{"image_size": 48, "horizontal_flip": true, "arch": "unet", "weight_standardization": false, "widths": [96, 192, 384], "blocks_per_level": 3, "block": "plain", "init": "trunc_normal_002", "beta2": 0.999, "grad_clip": 5.0, "steps": 13400, "epochs": 16.9}
Rows from block 6, named by matrix and row number. Each number is 128 + 24 x the weight over its row's rms, rounded and kept within 0 to 255. All counts start at 0. Numbers have three digits each. After the name is the row's rms in percent of the matrix's.
# conv: 3x3 conv (model.mid.0.conv.weight, 384x384x3x3), inputs 234-246, a 3x3 kernel for each
conv.181 152:156162141128130106103095071108148181096132171095105129114091092136122122159165163169141103155129085134127099126138146107134153114117136136138088129140096124144125152172163129137136101096098160171161128135130104099092083098119101123148134145161107145182094127162093102118148131113139123083116123082153131071150130067138145103113142175101129163097106126
conv.182 172:121149166102123132103104099086140181073128175101122144151102070170132106153150144160147121151129095134113089106139157083124154116126136136133103120138112110131133119165183097122144110107104125168174107122139112109101104094108123131139131149166079132184072123177100119145139133128130128109109116107158126091155132091129134114086130177077127173100122144
conv.183 074:092118120131154144161159141096111109156139103200157118175145140112103130075090122127130127088133145083114127109138120144153107192163124093105115088102114086121113091109104135145121171151135107115113143155138177152146139125142149108116144123116087112112165144115208165125105113131115127152101126130100105129077099131048099108096123119166148118207164129
conv.184 036:114116118120125127145149143075079095102117128123137137161162156146141139116109112136126111118104096126114115111111115126133140157164171109109103104102099110110109102093095106102100141142130134133125139140132171162146113122133128140148102124132055062083111125132127148152115118113110110103111116112115113105102100096095097098105113118130137140141155151
conv.185 032:113107098122118116138133134089079084099108113106132140154162167142148147125124121132126122126112101138115108112113110128128129137141151108109104112109102119113109107083076108098097129124124135126114141132122157143133106121133117137144107127135065050055091108117102140158105109107115111106123119113111111111109106104115109105113112112123127129126137142
conv.186 154:146126111154119066186131094150133141142134116154146111103130136101134175070117157129126106141115108157125132154123120138102104150140140129151120132106102164105126140119116159132092185157112135117115158134093191167113127144151107133155082107124154136139147135106154133096118142120146128092162105099115141115126117111152088113148130135141124104153140107
conv.187 026:108110113126138135140149144091099116126137136133146152157153146126116117110109111119121111113116108121115098116124131137147151147151154110112106110115108112114109107109106124129127145136129129131123147158141164158146129124133129129134114122135048068117117149158133159178107111109114116113117120117109110105106108103107111106118121128134140145138143146
conv.188 121:169148125153122099128118105142136151089108143068088126089108116122140139153157140143129108182137109177148122147137124124111147099102151128152107143152115161146139167146136148128128113114118163145137150127118116115111100118131071121137095117130143140153086106126064085110135135117152136088153140099127144090160151082179155111146136150093109135077099127
conv.189 022:128111119134121142146139167098090105108118128123132137143162150131142112114118096135129121124107118131118136113110118124125139144143156116114108113104111115107117121094117121091128151131165153120131156123145170151165114122127121136132109122114080062090111122147122135167122118114125116119119116129116116110112104110110107115120114117128130140136136148
conv.190 033:115123122127133128151149143105110121126135142143148139148147141130125130105104117128125111117104096128118114121123128140143147161164165108109106107107103112111107115115116118121113151139129143144133148153141182170152115123132126138148106125136071091114129146143148162151112119113113115108118118113108107100099099097099102101119123128140147145151156147
conv.191 030:115112113124126128138152151100090102114128133128147153151160159134134128117105106130124118125105101116112110120119119131140147150157159112109103111107100111113111105091095112115122141146145135127124143144137167168158112124131118136139115124133065060086113141151134167177111112108115110104115121118112110104108104096103103101115115120127137140142152150
conv.192 127:144133123158111095185120100155146140130120123135136117098118131106143154083130145118111107153122115169126132151134114120093114128130145139139123137115112147100135142120108157121110187149117133119117160123112198151113139153158098137144067112131162159148133124118135124102126133141152124110155107109121131125142132113150096123153144141125110115134126118
conv.193 086:132159164099126136083105121088138158095144160101139157140100086164124102177147117168148138143116118121110117106129144116141156114145171131129117124119118117118122134171180101135162083111143141176180109138159087114136092089093123132119153154134083141171087145165095134149141137129113114111102107101148126109128104093119100089092139153096145155099137147
conv.194 154:128117126148109087182122096158138164128123124145141126115135118113146158075126145104111102142117112165125121141119136127096116126130143125142122134106108142102123127114133144123110190158117120111132145125108204164115147157144114140141071104136163141162135123113144124108112127118142120104152103097116134103137124112139093109151132156129115114135128121
conv.195 151:101064096120124136128144154101080103153140110169160117165201160123128130110095112126119135102115150109125169093081148117118111149160140130111135125101133127121150084070105128134138141167161095076108124132141132161161158161131146128099138110078113074089159136109164151108156113094126113139110102130152137121122103143107098137100080102149135111159153112
conv.196 089:147117120142107103146106114164144134151141095150137122100135137114140157104138140114102103137107131139115124145125124125110100129129137137134131136114126142114141139096104165123096185144114132103116165122106183144115141165152109146141096123128188159133153140078144119102124126125132120131132104124124130125128118134128104125146135135130128112133126129
conv.197 129:155146127175126103159115094146142128108110122098106118098111136100139147120148153135118122181137117188128122152136094115093120121119146139137116153121116159101128143133115161130117151130107140133123166132118155134108127139141079123134067120137150152138113110116099096103133140147174137102157104093131135138178142103174113111143143129111108118101107117
conv.198 053:111139148110118133105115138095120127116141150125148165156134114146130109152134104147146149128119125119105112110110114125132148133144161118111108119107102121115113111146158113136155100119158129159165125145159106124159102086089123120119141146129078119129100146157104157174117129130116109106113110111121110109117099087117105093109124130123136143125139150
conv.199 152:148110106162131130138118133145107084131103085107106124114161175102139149131148128110111136156149158147135133138096087133107090121108129134135134146140124153150127120071077147114114123111131123089101149122126128117133149179148105121109116130119164128095144113090113108122150161152164154159155143126136171161150158156164147122159115094140110092114113128
conv.200 139:084079105115122136137158154094089108160129117182158135180186148123131121094090105129134135091130146088128140089099144127128128165150121119107115106110135106117128089086124127130145149168159099092124127132141143166163150140119153123106143107102085070094162133116190164136126100094117117133099123137130122107097110133084105131092083109151123120177154132
conv.201 072:122139144098119129063101124087110124091140155098160166150132120167132113193133110160146144130117122112089115095113115109132145113148157138121122135107114124106117107133137089116141067118154134154149107141147079126154103094103139132123162152127079109126086134159082156165144136148131111116104089105146125126136090096126075088102117129104140150095156151
conv.202 049:126149155108122131092116132085098114113137141124157165145128118146127111154125108156153154130117132118102116111110119123131142119147162125124123129112118130117126115133155104129161085127159138164167128151163096141156096093093117126111156149127062083112103138140109157163127134130120114117115105109130132124119104105120097097107119122121138140121148151
conv.203 056:134143146115122137114122138125142133107135144085118165127112115142128112156137105124115117125111111132133125105115113132128138108115131119123117120115113116112110129132136101121138102130167153155154134146155133153178118129126127135137115115115136177163103156195079121186138142139125122128124119127124127127121117119123115115133142136125137142108124149
conv.204 171:134129128146119109182134100170141150147125128127127115111127122107138140088127150093100102131121124183138132147121118143112124133117131125139121129114116156109142130113122149121118187156113121111127152126120197165112154158147118141136063102134178156161149130127124116102116140136134128123162123110113140123125127120154113136161143152142121123126117111
conv.205 056:127110111151142122142134124104065080151144125154164141136167158098117144107121126132147148116114120107091099109099112127123118141130126123113109120116097124126117113091099151131120138119116130117127168147145151134127130121112127130122139160147115060073170158121166178150134127125135128115127128119129127122119116105118122115119103110145140128148146135
conv.206 068:122156136127131126143120089140166106132154145103119114119088138118114130132143155124115129133107102141121135124141085149141116129120123097116113107108083130133094146150098137139124107108120159163132148152146122134140113127146120138149121146122133184139133170160122123110108134166100121119142135101087103162103101102159137098138169118132154141116121105
conv.207 048:121141150120132140109125130079110117106141155126154165150126119141121106143123111145142155128124128114108112110112118122134135128135139124118121120118118120118119111142158115138157106126149131158157132155159113137150111104093125124115143140130053104111087136158112167173131133136123121123116119118130126126122116114116114111112122122125134138130140140
conv.208 086:117134160102119145095109125077093095098127141120149172163141116164136103157132106167160180141127149123108116091090096096114119119138161143132136130115121128122128109128160100131167099121159117134162102132163096119145103101076130127097150147129073089097094127140114148164142145155123116131111107103166157162141115120129107098082095095097120127111139155
conv.209 040:118139143119128130110115129084121124102141155110137161152121113146125114152140110135137141128117117117098107106109110123139142125145151122119119119111115116107115096151159101128146092101146125165171127154155115126151116104103127120120136142134055120127108137159114139163131133135123114118116106113127121122118106108114102103114128129125136142121137149
conv.210 167:129131118146109088178125095158149154126124120132132123114120132114145160084130149108108095145123115178131125154130117123098116133124139129154111135119105152110135134120118149123106184150114124116119148121107196157109144152151110139144059106138159156153129124114128121108111138125148128099157113102110136107139133109147104121154145145124112110127123118
conv.211 064:109135145102119134094107126076098121102137149121146159178138118172137115163135117164156151133119129116099113092104113108128136130142149121122124119108118122110118097126151095125151096117147119149163109143160098126151104092089124123109147147128063098120093133151110145152127142140115109122110105111139133130120101109115095103086110125110133140122141144
conv.212 132:104130148099119129099112124067099113094126142122145157177141117166135114155133112165155163145127131119109117085098115099123138126146160122115116112099107112105116100133153108134155113135154113140156116142152115133149106101090120117111135133122061100113089124139112136147131138139113109111103095097147131130122098094106088090071103113093122135115138145
conv.213 081:102133141091118129085112126062101120091140156118158163179142120170132108158118108166152147137122122109101116086108122105126143131152161126118120114102109118112118091122140098132151100133156112140151112142155106133148110106102126124119148143127062102121090137158112161160133138136112110111092096099145127124118089092098076088074110123096136150119156151
conv.214 059:125144148113124137085104126077106110090131157094160173146130121157130110174136114151149157129117119105082108102117113115130140124144154131126128128116114124111113113132137095117144065114151139159149118146154086126153099094103128123121155150130059105112086132164086151171140141145128121123107101108136131136127110107118094095112125124118138146117152150
conv.215 122:112145160083126136090124133076129148085145156103149154170116095179120110166126110160141141135125120108114123084110131105147158112151165129113109121113099117121114107158171083144156086128154117162173093144159095130155106095098142122118160139116070127152078137156103147146144137138108108102109114107154115112133091081127103088081125142087140148106149148
conv.216 070:142135134132127144139139165140140129127147157121145164114117119128119099124110078125109117136116117153141138115109108117117139133137157117111109120106110119128133131118124132123141144141170161134137159143155160156184121145145112134134090110101151160150133166177121157172138135130136134135132135144120124122124122119125131119141143137132142164127145166
conv.217 164:159128098165117086182126101142145130121125110135134113096122153102145167081127146139110091164123105164124134149143109112096098136138137135129109144111107150102126153120093159123098185144116149116100160125099186148113113148177094132151076115127147152137127125109138124102135119119157125102154105108130119121153125121154093120142144129119114099134128111
conv.218 162:123159172084125136093109119078134168076135177109134150155100070181127099162141128157151130137122101116105102095125148089139164117138140144134117121127119112122130118173186086130149097113119125177182097133141101112120107086100137129139150154153074131174071136179102136152147140134125121111109114125164125103141113091119117112084131166080136173108135148
conv.219 106:095125141093113126090110123060096107092126144120145155185149125170137115161134115167152158141125131113106118083098112098125145129152161125115117115100110114106116087120141101127150103128149104131150108135151105129147114107097129123114148139123056096106084126142112139150129134139116108109098093099153133130125094094101081084063098108093125140113139148
conv.220 041:095137153107135144107127132094122122107146154119157167167125109148115105147120108137135143131115118116098102108111116125140144127142149118105106119112106121114112105134147106137141109129146118155161121159160115140149108100093122124120139143136070127129086152163098167174116126142121118122122118112120105105119100090120108096110129133122141150125142150
conv.221 078:110140148104122133092111125059098117100139150125151163175136119160128113158129113163155154135119127107100115090102114108128137131150158126118122117101114114109121094125153104133151101127146116149163119147156109133144103092081118121109149141132058095114099137153118151160134140141122112118098099103143131127118092100102087096080110123107137146124150151
conv.222 138:161125101154112087174123109157145123137133098140138114085124157104143172091122146133100093148117122148120141164141104122107092136133135136132126136107114162100134157105084158125095172146119152105098153121102177147121115163175100138143082114122158155128139131097143125106130125131136116117155101117109130140140122136154092128157149122131120090141131112
conv.223 052:102142148106124133100117129081119129118140144125145155169118109148124111154131116145142138122121126113109121094105115121130141130144147112112118113107116118115120096150159105138153087123150123168167123154158105134153108089096129119115151141127069121136102142158117145162122135138113109117108107119118112119105096108110104113099126132124136139123138140
conv.224 111:099130145098118130095109127064102112095128144120148161181144120166138112155132109164152157141125129116104117086100116102121137126146158119112116113098107112104116094127150102133153110135157109142156116144153114137152111105094125119111141135120061102112086127142112142155127136137115108115100097101142127126118095098099082090073107116097125137118140150
conv.225 068:146163153154144144125112107125129113090095109062086112124107120125132121165170152124127135165138135167128122128129099131104114098095123110129120126129124130115112127123118134111130099086103142141144154132146117101111125135127084126117101147142134157140094111120051088105114152166139155149130128110110140143137153135155138116137143128108110122083099117
conv.226 170:132122120148116085170127096156139155127122113135136117117130132113144164090127152111112097152127118173135121147124130120097110130130140132150127134115112147105134126111123149123102186157109117108122149128101190162104144157148108136145069105140161145157130118106130121105121138124149135103151114101122145112140133115142098115147134147122112108129129116
conv.227 046:110139149105128140099119136083132142102145147119145161165121104158121107158126109150138137130125131115116120109123130121133135131136140119116118115114118116118121107147157105136155100125146123166170115150160103138150107101103131123113146139123040132149087150153104148165126129128115120123111116119125117116118112113114113113100131135118137136123136141
conv.228 055:128145148126132137110124129090104105118145164122162181140122116132123106144121110147150166126123118111094094109110111124134140129140147128121122123119117122119120114144161119135163100124153133162165136150157110133144108100095125123119143142136051089098106142162121164180136137136124120116116116114134129130121114106118112106116120121127137140128141145
conv.229 055:118157156105127140093110126104130129119143153121160165147108105153124110160134114140153158118114127107090110111125117118132139123142153127126124124120116119117119107158169089128156077105145127169179104147164092119146112091072139125109158155139081129128102146163105168175127136143120124120113115109130123126120109103117103095118133131126142143129149151
conv.230 032:115136143117129135115126125088123124106150153118144154149122116143122111142126120136135142130124123122113109112116119124139138125133136125121123120118121117117119111144156121142154112128133130151153139151153125137139116108099121124121133135133049117121055154174099158173127133131120118122121122120127125126117112115117115115116128126123136137127134136
conv.231 077:163165149119126126075097121098142166101138164103110143110092096146125113185160123174153120134119110112122122110126131113135155114132148139139110121138115106141123160171168125132150075087135169179164126134145072090131074088111120131123167156124098150171100137156098108138153145117121122106085115109147136106126122095112132103110139148109135150100115138
conv.232 068:107141147097120131084111126073102122085127152109150167168141116170135113173131111155154150138120124113095113096108119107128144121144156125113119122103112123110122102129148094123149083120148124152161118145152096127140106092087123121111150150136073102123088130154104154169125137135115109111100099104133124121120095096111087095090111127097137144114148152
conv.233 122:178156131168130099139121090142148155112126141094113127084097120103128137129137146155136107180135109173137121140138119126118148123121152131142102143134111148127131175155137167142128140132117172152139165142122136135106091120135071118135090120138147155161106121131092099112148141129152130095138121094140134102158132085154121108136146147111120130103112123
conv.234 153:098078089113132124131148134106096104154142104178161107163181163125118140099092130119119125096124149106125161101107127117114098164151116128126119120124109132130112087076096123139126149169151096078098122135133142169162157167145154125108133111082110093094161147105178160100134113103119133139107122112143144124115122137104104119106097104143138108163153102
conv.235 163:093073098114119138123154153093085094153138106173156113175193163131130127113094116132122140095119154101132170078092125117131103153159118127095129114099138110125143087081105121130139140168156096087108115131143133164160153146128154125101144108078095080083151135107171156110147104108120111152102114143150125134115102152096104145086083095143132106162152106
conv.236 115:108132150105122137101113129077107113105130143118147160166136117156130109152128106160150160142126133123105113092100108106125138127145157120108114114101108115103115108136152115138156115138160123150161127149158120140155107103088115114106130130118070110117096129144110140157131133140114108116105097097137122128116093095106084087088112115107128137119140153
conv.237 038:111130153112136144113127126080110113113143156121148166167141117145120103142126115143131143123127125122109104104098112128144148128134146125111115122118118121118120109129151111138152112124145132157161138164165130137146102105095124119115134138138063111119099145159108153178132132126118118116120119113132119116116107106117114108104121123123139144126140148
conv.238 134:101089100136115095154120105116093110153132105168150118162177153111142165086116151108124131111110129121110121114103141115107117156143149137139125118116114141119115078076110135123111165153123086084115135127112166157123175160123147140120118124119129095097165131093170142100131125101136122114127102089145145110124116119111095098119099114144130110162145118
conv.239 062:112145157097122135090114122088115126098135150112154162155123109159126113163132117151152158131124129115098110107112119116129137122137142129124125125119118125118118107144165090127151079118145123160171104149156090125146098084075130120108154150129074107123093132153099157161129139142121117121115114112134129126126110105122104102107119128120134139122144142
conv.240 047:143136117138135123149142132106105091092102091081105096124129155130138154126128140130122125133120123146126124128139123126134121132138129118107115121115121127120128129117087108110080112112092152154102143138097149135107108112138112117150100117142097101091088103091093110109122113116126121125137129133114101121120112128130121134129131119124131122125133127
conv.241 034:137126101143134127134141143110103083113124095112111109130139160122128138127121120132127132123122131116126135123121115128142121138137128126125122125129123121128124129109106129108115110113127151130131147130145130135161104123119123126117128125111085086059093109063115122082138129123138128128128135131124124124126123125121124125128124115135135122137137127
conv.242 145:144136123145140130144142135089084077083083082078083083136149160139146154141142148147143140147143140149141139122113101119111108115114113122125124126128128129130131110095083105098087101097090132118105128120108122118108112120131113119130115120131094092086093094092090097097143149145151154148155154150138146155146151157152155157112107097110110104108114109
conv.243 050:141135127142136131139136134102091082081078068079076069127139147132143149132138140132132134136134138141135137129126122126121118128128125122122120124125126126124124117105096098092086099094092146133112136122104137129115116123128120123129115120126096087072094074062095091079131131128136134134137135134125127129131132136132131134128123117122119113120121118
conv.244 046:143129107145142134141142132119103093098096100101093096121141160130137139127134138126126127136135131130137124129124116126123130134123128119117113122126121123125121121098065115098088114098094151127093148131114149133120116124141114119131118118125116095075086076090099078093130127120139142131132137128120123121130134124125133126134124118127123127131121125
conv.245 131:120135186097118170101114145103116122124133152137147163151129088156131087145128104132139173113120142096092095071104137101134135130151138121095158111095138107106120119143177107133158109118130127148174110131150108113127124104068146130110160151152101112127118134160134150175151114165114093154100100135145120167112098150100096123105111128119129147136150160
conv.246 047:148121120150129122148150143090079074089083072086084065130154161130143159130130140136127135126120131132134150122110105126116112129129119117115121117115118121122122114088077102082069108108094142116099135114100133134117104124130121138137120122118099080065105099076098099070137129131136132131134135137123126140124123134127132140121111102129121110123121107
conv.247 037:149134130125125136138142148100082070091109110088107112126158168149148138139127120130128146123102113144126122121106096121136138132146141120111120119109118123112129115081075090092096110118104150124111127121113139136114116128122129144147102113139106083063086112126072115136140132136122107119130120135126130145120103116125112132125110096122133133118137135
conv.248 120:119110103130119116137129127081064074079074084093088093156171174147161157135143146146153136149146137139140136094093095107102109111110108131138136137139136127131133098076069099085081106098093117099086123107097129119108117125140113126137118128128083061069081080080098092089143149142149151141146143141151163155151155148138144143103090099103105109121118114
conv.249 138:108111157097103154115131160104111144129126157169155162158146095154137096118111099131139143110126134089113121073098145109136155149155129131100133117107150104119149113139176115127159134129142118139165113121149125122138127101087147128112154141130102099138125119154166158169151101122114086124097109157149117122111110126084109149103100135122116151161154158
conv.250 112:160153126174134116140114099132157153100143148073100128104090122106114125143157146136113102179116109169129115135146106138143160108115150117136088156150107152135132153150132155143131116107114159149138165144133129116112109125138065121129096129134129162157100136138079095114123126120157123083155124093124115093159121076169138105132163152114144146095110131
conv.251 105:145139124148141128144142136084077073075080081073079086136147162137145154140143147146142139146138136150139135122118105119117109117118119120121121124126126128128129109096076103097082103100092132120102128121106127121106110119132113119133114118131093086079090092089086093091142143138151152145152147141136140149146146149149144144110106098109112110108117115
conv.252 163:137123111150113076176125089136136148123127127154143120118130132111146162076122157141123096161125102155127122150137118120094117157135137133151106134120097144109121138118116152122096191153111126111118149121096185156109124144155098134160077107137136140152128128119157130103127141115154135082147107091128143107145138094131093108130131141118116114152136113
conv.253 167:128147157111121121112097077088141179081128163097104124146101084160134119151161168164137118152126098149121097098135147095130153122116123137131103121136120117126144129166170107121128114096080133162161114120124116101074097100116115136146121149181081135181075125161094106125137127127126120107118119107158120099150128103137139134085133173082128158098109124
conv.254 051:143135127142133129141137132100095096081087089081092095130142148134144148136136138136133137138130134142131133126123117126122116125128127122122122125125124127125125114095081092083074093091086148131114137120105132127117105112120115125132109117123101090073095088072089096086134133129139133131141135133124127131131131135137132133124120116120120115118122120
conv.255 157:095137177087110139118122139105128175138147181169154158165121067156128092121121113126149128102121107093107111079102146131159179150151147124121137113117140103114131114168201111143154133129137115157181107133140129125135133085095155127135148143140095117173125139176165155161142135141102093111107109132143132117102095104087104123097116168126139173157150156
conv.256 100:099106121113124160138161176117141122146130115175151137161131124138127108100093083101107124091115146090126146101156150121149138152148128100080106087073105084092099105135133116139149141159167116137136122143158145162170154129124156117102146106096112130120144124120176157145111070100105083133105115146107063106087073124076089117118140122145128123174156144
conv.257 147:090127161092113140125120137100125173140127164176153156171126075153134102113124115121144125096129116084105113074106153130150166147148145116103126100111144091107133103158188111133154138128135112154169112128141137121132133093101158122128153141138091116166128121159176154156141119122099091118106107131140114103095101117076103128095114165130120161170149154
conv.258 143:145136122146142130145143135091084076084082080078080080135148161138146156140142148145142141146143141149142140123114101120112107115113112122124124127127129129131134112095081106098085101097088133119103129120106123117107112120131113119130115120131096092085093094091089096095142148144148153148152153151136144155143149158150155159114109097112111103109114108
conv.259 120:133094103135120107157140131150116118175162101176168104117164151098118155078096134106109120106105139128116151123108120128119103163150122140139132128126120152134131117088104153136116174174148121081100144129116168174153154166142134142117108115092161116109177160095173158092141118120123119127133109120128135126111112127120103123154114117166150108169161110
conv.260 129:110144174091109136108110132086128177109140193143135161162116064169131092136134115132142125121123094109107100061092141112148186132137141133120122118117135108117136103164201101133150116114128116160183106125135112111125124091100145127147151145151087126179098132194142142164161142137113093101114109134165132111113100089105114125092122170108131183143137154
conv.261 047:142128124144144135142138133091085080083080081088088085131156161138148154138137143129124131131132134126124130123118109121119118127128120112113114114118118117121123104087078102090084103094085144128110145131111137129110115130131112125125116126134093086078098093081104100087127128125134135129132131132119122130127130132122126130123117109120118113124127118
conv.262 140:131157168104128148101109118082135175075135179109134150150102076168124094155140131162149124143134111120100099103130150095136158122134136147133118131138131116132143127170183091129152099104111133169172099132149102107110097085109128122130150155157076133178069131182104136156148140132135129126109122127162129109146130115123123129092132165094132167117138148
conv.263 133:118083100131126123153158153134121129179156114187161115138167148102114136077086113119101115095107138112138163126109136141136115173153118123138127117117117134141125114080108151142126168180165119079103139136129163182174138169146139133118123094078139120117181153114187154107130116107113113135121128141121138122087099132101113125133120123172149114184154114
conv.264 140:104091117130132137154150131133127116184161109198168122148157140100106127074085123109112145084106150108119145110124137138134100170156123116118129112109124132130117098091119147142137173175153103089119140137140162176160162162123149133104125110094136122107189160109200165114131105124105116151113114116127123131086092143093100113130125109175154111190161117
conv.265 045:146137127145138130142137134108094084099096086098096087126144153133144151134139142127128132129124134134132136130125114130133122126127123116114116119116118122120123117099075102088067101088078155133106148131109141126107113121122115126129111116121113104084102100078092090075125124121129124123133130131118122126123121130129128136128123111125121113122121115
conv.266 107:146139128148139132143142142088077069083082074077086084137151165139149157142143145142139146139135141143133133115105097116109103115114115117116113120117118125121120104089078100090082096093092133119108129120110125118116114122125115123124117124124097087079098096090091099098146145142151147144151149142135142150142143150147143143113104091116116104113118115
conv.267 034:150142127143138133140138137108096081098095086088088082120132153132134150131133139131128132124125130135133136130130122129129123133132127121120117121119120125124124126103068107097069104099086151141108139128103141128112105116135123125138115119126110100072098099074082084082131129121128129128130132133119121127122123132128129133131127115129127118123124120
conv.268 060:143134127144138131140141139096093083083082080084087091132143154135150153136139139133132139135134137136129131128124120122117114127127126120121123121122123123123123106099091100094092093093098140129112138123110128130125119124125116121126117122126096085074093078070092095091133132131137135134137136133127129135130132135131132132126120111122115112121122122
conv.269 032:140130125139135126144142131100089079094091082093097092128139150127135148127126136127129139126124130130131132125123120127123119134139134121122122121120117122124122114102087104096076104103084140131117141130111141136116122125125124130134121120130100082071111100079102105091129127127130128126132130127124125129126124127125126127128122118130125119130131124
conv.270 172:090105118104134154121163162122126116175160135189167137160142138125103101105076095114121130068116140077128144089132129132161129163158122108099131090110132098134132115132127130156157144170170115124125126145158135162172142125126162122106152108093109113108169155136187173141115087115086096141082131142113094129070088128072112128109120112163153137177165134
conv.271 110:117134149097134151105103117090141164073148183115137139154111089169115083146146133142126112143117099119087095096130147094152178145136137128105091111120113109119134115156157099133156109097100126157163106135153110096102120104111127127130137170159090134167069146192111138147141107121120114105102110119146097088133104086108116120095135166087150184123141146
conv.272 050:145129123140140150142136140084088080082099097062089092139150162142132128154147138136127134142130143142125134099100084132140144107115119111120117117122122118114115106087080098103114087092104136111108129128134118114122116136139105126117117131123093105091095110111081102097141143139132132134141133131135137141127127127142127137111116101117130127103122115
conv.273 145:105082110129127139143159147126122117177160119190167117154165142106108121084078116116104132085101142106129166105118143132143114165165121119103125113096128128129132099089115142147138158181158106089114137142137152183167157161135146130111131100080126114107180159119190166112141103110114104151114118139131112119096080142097098129118120114165157121180161116
conv.274 026:153139121144135124144137131113114094102100085098096085120132151132137150127131139123117128123123133132129132124127119126124116130129125117118117116119119122124121121104086112098078115109093147135114136124106139130112116129130122131132116124127130119089117109085100102086130118120125123126129128128119117126119123131126127128135131117129126117127129122
conv.275 128:171133116158115067152112090133130172125130137154143106089125121099139167094134165157129086155117088132102122151133151141122152162143138133131095124117103132115128168133134163136092171140099165135127163135089165138099092122144086123165103133139135126165123121118152126091146128097138117062126105097127122072126110084121096114134135163127128126150138113
conv.276 066:143125113148133126138136136104075082090076086090086090131155162130148151131137137135145134145140138133133133118112104115110116117114116118124119125122123124120123110082069105094079105099093139114094139120101132125117115122137112123133118122128099060064086073075096096093139139134149141136138136137127138135136139136132133134124107111120111118123121124
conv.277 122:144138122146141127145144134089085078082085078076082079136146160137144155141143150147141135147140136150142134124118105122116108114115114122123121125125123128128130112097080106098083103096084136121101129120103126119103108120134111119135109119136093091087092095092088094094138144139148150143154153146133140150142147151151152153113109100112114105107114110
conv.278 159:100124126101144170087148179130155145137157151146144158145114121144096083152107078114104110112134142089135150092151135134174149143137129100078122114128139101140132127158131117163168094138177127153124117160172085134178134112139141107103179124094119148148132154157139154163118077115101105142089143158111065121104094125103140131122150138129153150138142151
conv.279 083:173148136163119096148120103137141173109132149091097123090104103102136132123152140151124098163117099160138125139140142138128161128118150119145109139139119147133137172154147170132128138116118176149141167130123142127115089122135073132141096118131132147176101126134090081102136135108138121083138123112128134092143129093148128121131140157118131140115110125
conv.280 157:149144150123122117117099065105133163090127169092100126120109090144133116151164174166136125156126092153128085112123144103127152117101126137124109118129117126120137142156159127129127114093068146156150128125120116096057094108117104128152113144193103133168088124167090103124148122128132116104123122095165127107140127103137139131103126159091124165094104128
conv.281 129:145161155131127112109097062091148182092137164091099108131090082137126122159167178172137113154123095138131112114149153119146165120112126134148102129156118125142150144173171125127130101086079150169164129126127103097076089097120107138147129146166091147189089131160090096099142132126135124097118137097149120086144129085139152136096146179096135159094103108
conv.282 122:140134128142137134142138137082078072077079073077086085143149160146149155144144142144141144147139142148136138114108103111103100112115116123121119124117118128120120101095088097092090096100097125117111122117112118119115116122127117121127117123125091087084091091088092101099146147144155151146155147143140146147152148150156144145107103100107107102107117114
conv.283 052:140138132142140133141139137095092085094092091094098099141145155139147153134139143124126133130128132136131134124125119124120114129132130115116116120121119125125124098090082085081079099094094136131123136129116136134125124127127118120127114116124101101085101098085084088083128130127137136133137136131119121128127128133132132133124122109122120113122122120
conv.284 084:142134125146137134139141136088077071073075076078088087140150160141153155141143147137139141145143145141137139122116112119113111116115118120123119125126122127126125107092081099090084096093089130114107127115107124120115116122128112117125113120123097087077085081079083088087135136134142144138144143137132137142143148145145141142116109102109105102112115113
conv.285 029:139130124138135133143138144107093091086088083085076071125141144133138134128134130125115117128111128127121137123116118124123125130128123117119115123121118124122122130096095110085089108093095151130128140129126136132136116130130121135128123129121101085088085094088097089084122125116126123120129127128120124122125123124126125128128126123127128124129128121
conv.286 147:144135122146140131144142135091084076085083081078082081136149161137144155141142148146143141147142141149142140122113101120112107116113113122125124126128129129131134111096083106099086101097089132118103128120106122118108112120131112119130115120131095091086094095092090097096142149145151155149155155152137145156145151158152156159112107097111110104108113108
conv.287 149:123109109141121088172136109143137140178153113192159124127140140095125164059106141116103104096100114119118127135130135143121102165145131123140117107096102141107107121108122154135103191171135116102117144128100186172136144156145138139142112106118148139133187155106188147106128124102120113108140110100124128107099100116111084092141135133172147106189151117
conv.288 043:087092125122106122143110114089099136089086106098079080174166132162164145140173170112115120130122130145138137131136140131131137139130125100119130119124134131130132083084114090078100100073078092082111090076091112074076156163149150165145135153146082090138087082094100084075087103120119122130138131132097115123130130132145139134105116134107113125120098110
conv.289 027:134130127137132131150133133095101095095095074099093077141140147137136149127137151135126132131124147142133150109116119103111106122123109120119120122122129127123131096096084094095070114101075133126112123122097144127097115128129120120125101115128088094070108106075104097075136127124141129136142125140123121126125124141128120144118123119127122114127123111
conv.290 146:083078094114127131129164146104106100166155111184160112174183163119120131098083122118119136078110142094128156092114128124136101155153109121104129116102136113130125095088104128139132150176156093084105121132134140171165155153136158134111139108086102099090170155111185163109133103102118115149106126136131116128105097148094107135099104100165150111174159115
conv.291 024:145132129150133133142131130100098095100096095099084082131139144128142146132146147136132138138135140137141147126122126127122124133130121122120124121119124124126127111104078110097067096080077153141112158132100130110101102106123090101115111115118088077075095083069088072058131121126134123130131125131118117127121120132127128138127122119128123119126117112
conv.292 022:130124133144138133141125115086097100082093087086076032143140137133131142133148172136125136137137146133134160116122130121129124142139132125123121130130126128128132101093096091094103089091079139132136145132126141117092107123117108115117118126106055071079093092081084052000126119121134128126122120122125119119128126131120124138118122122124124116127117094
conv.293 019:126111134140138134136130118102098102096090091096095087143154144130141149131137147134128138143139140140141139125125119130116112129128132112127128123129125121122119117073104116100099122114102137089123146122119148147118104151125093116123109115121084094081074085063080067022107127139130141135128127118109136132125137136121122123121118119121120115123121118
conv.294 163:105121175095114160108124147096116144134138154164151165165134081150131087128124105136143157106119133078105110073115146120141155151143132131104140116109154100124147105144186111131158121119135112146178107126145112115130132097075154130118162150142091103142128135152165156172152113142121101136100118142155118130111109136090121137092110140129133154163150159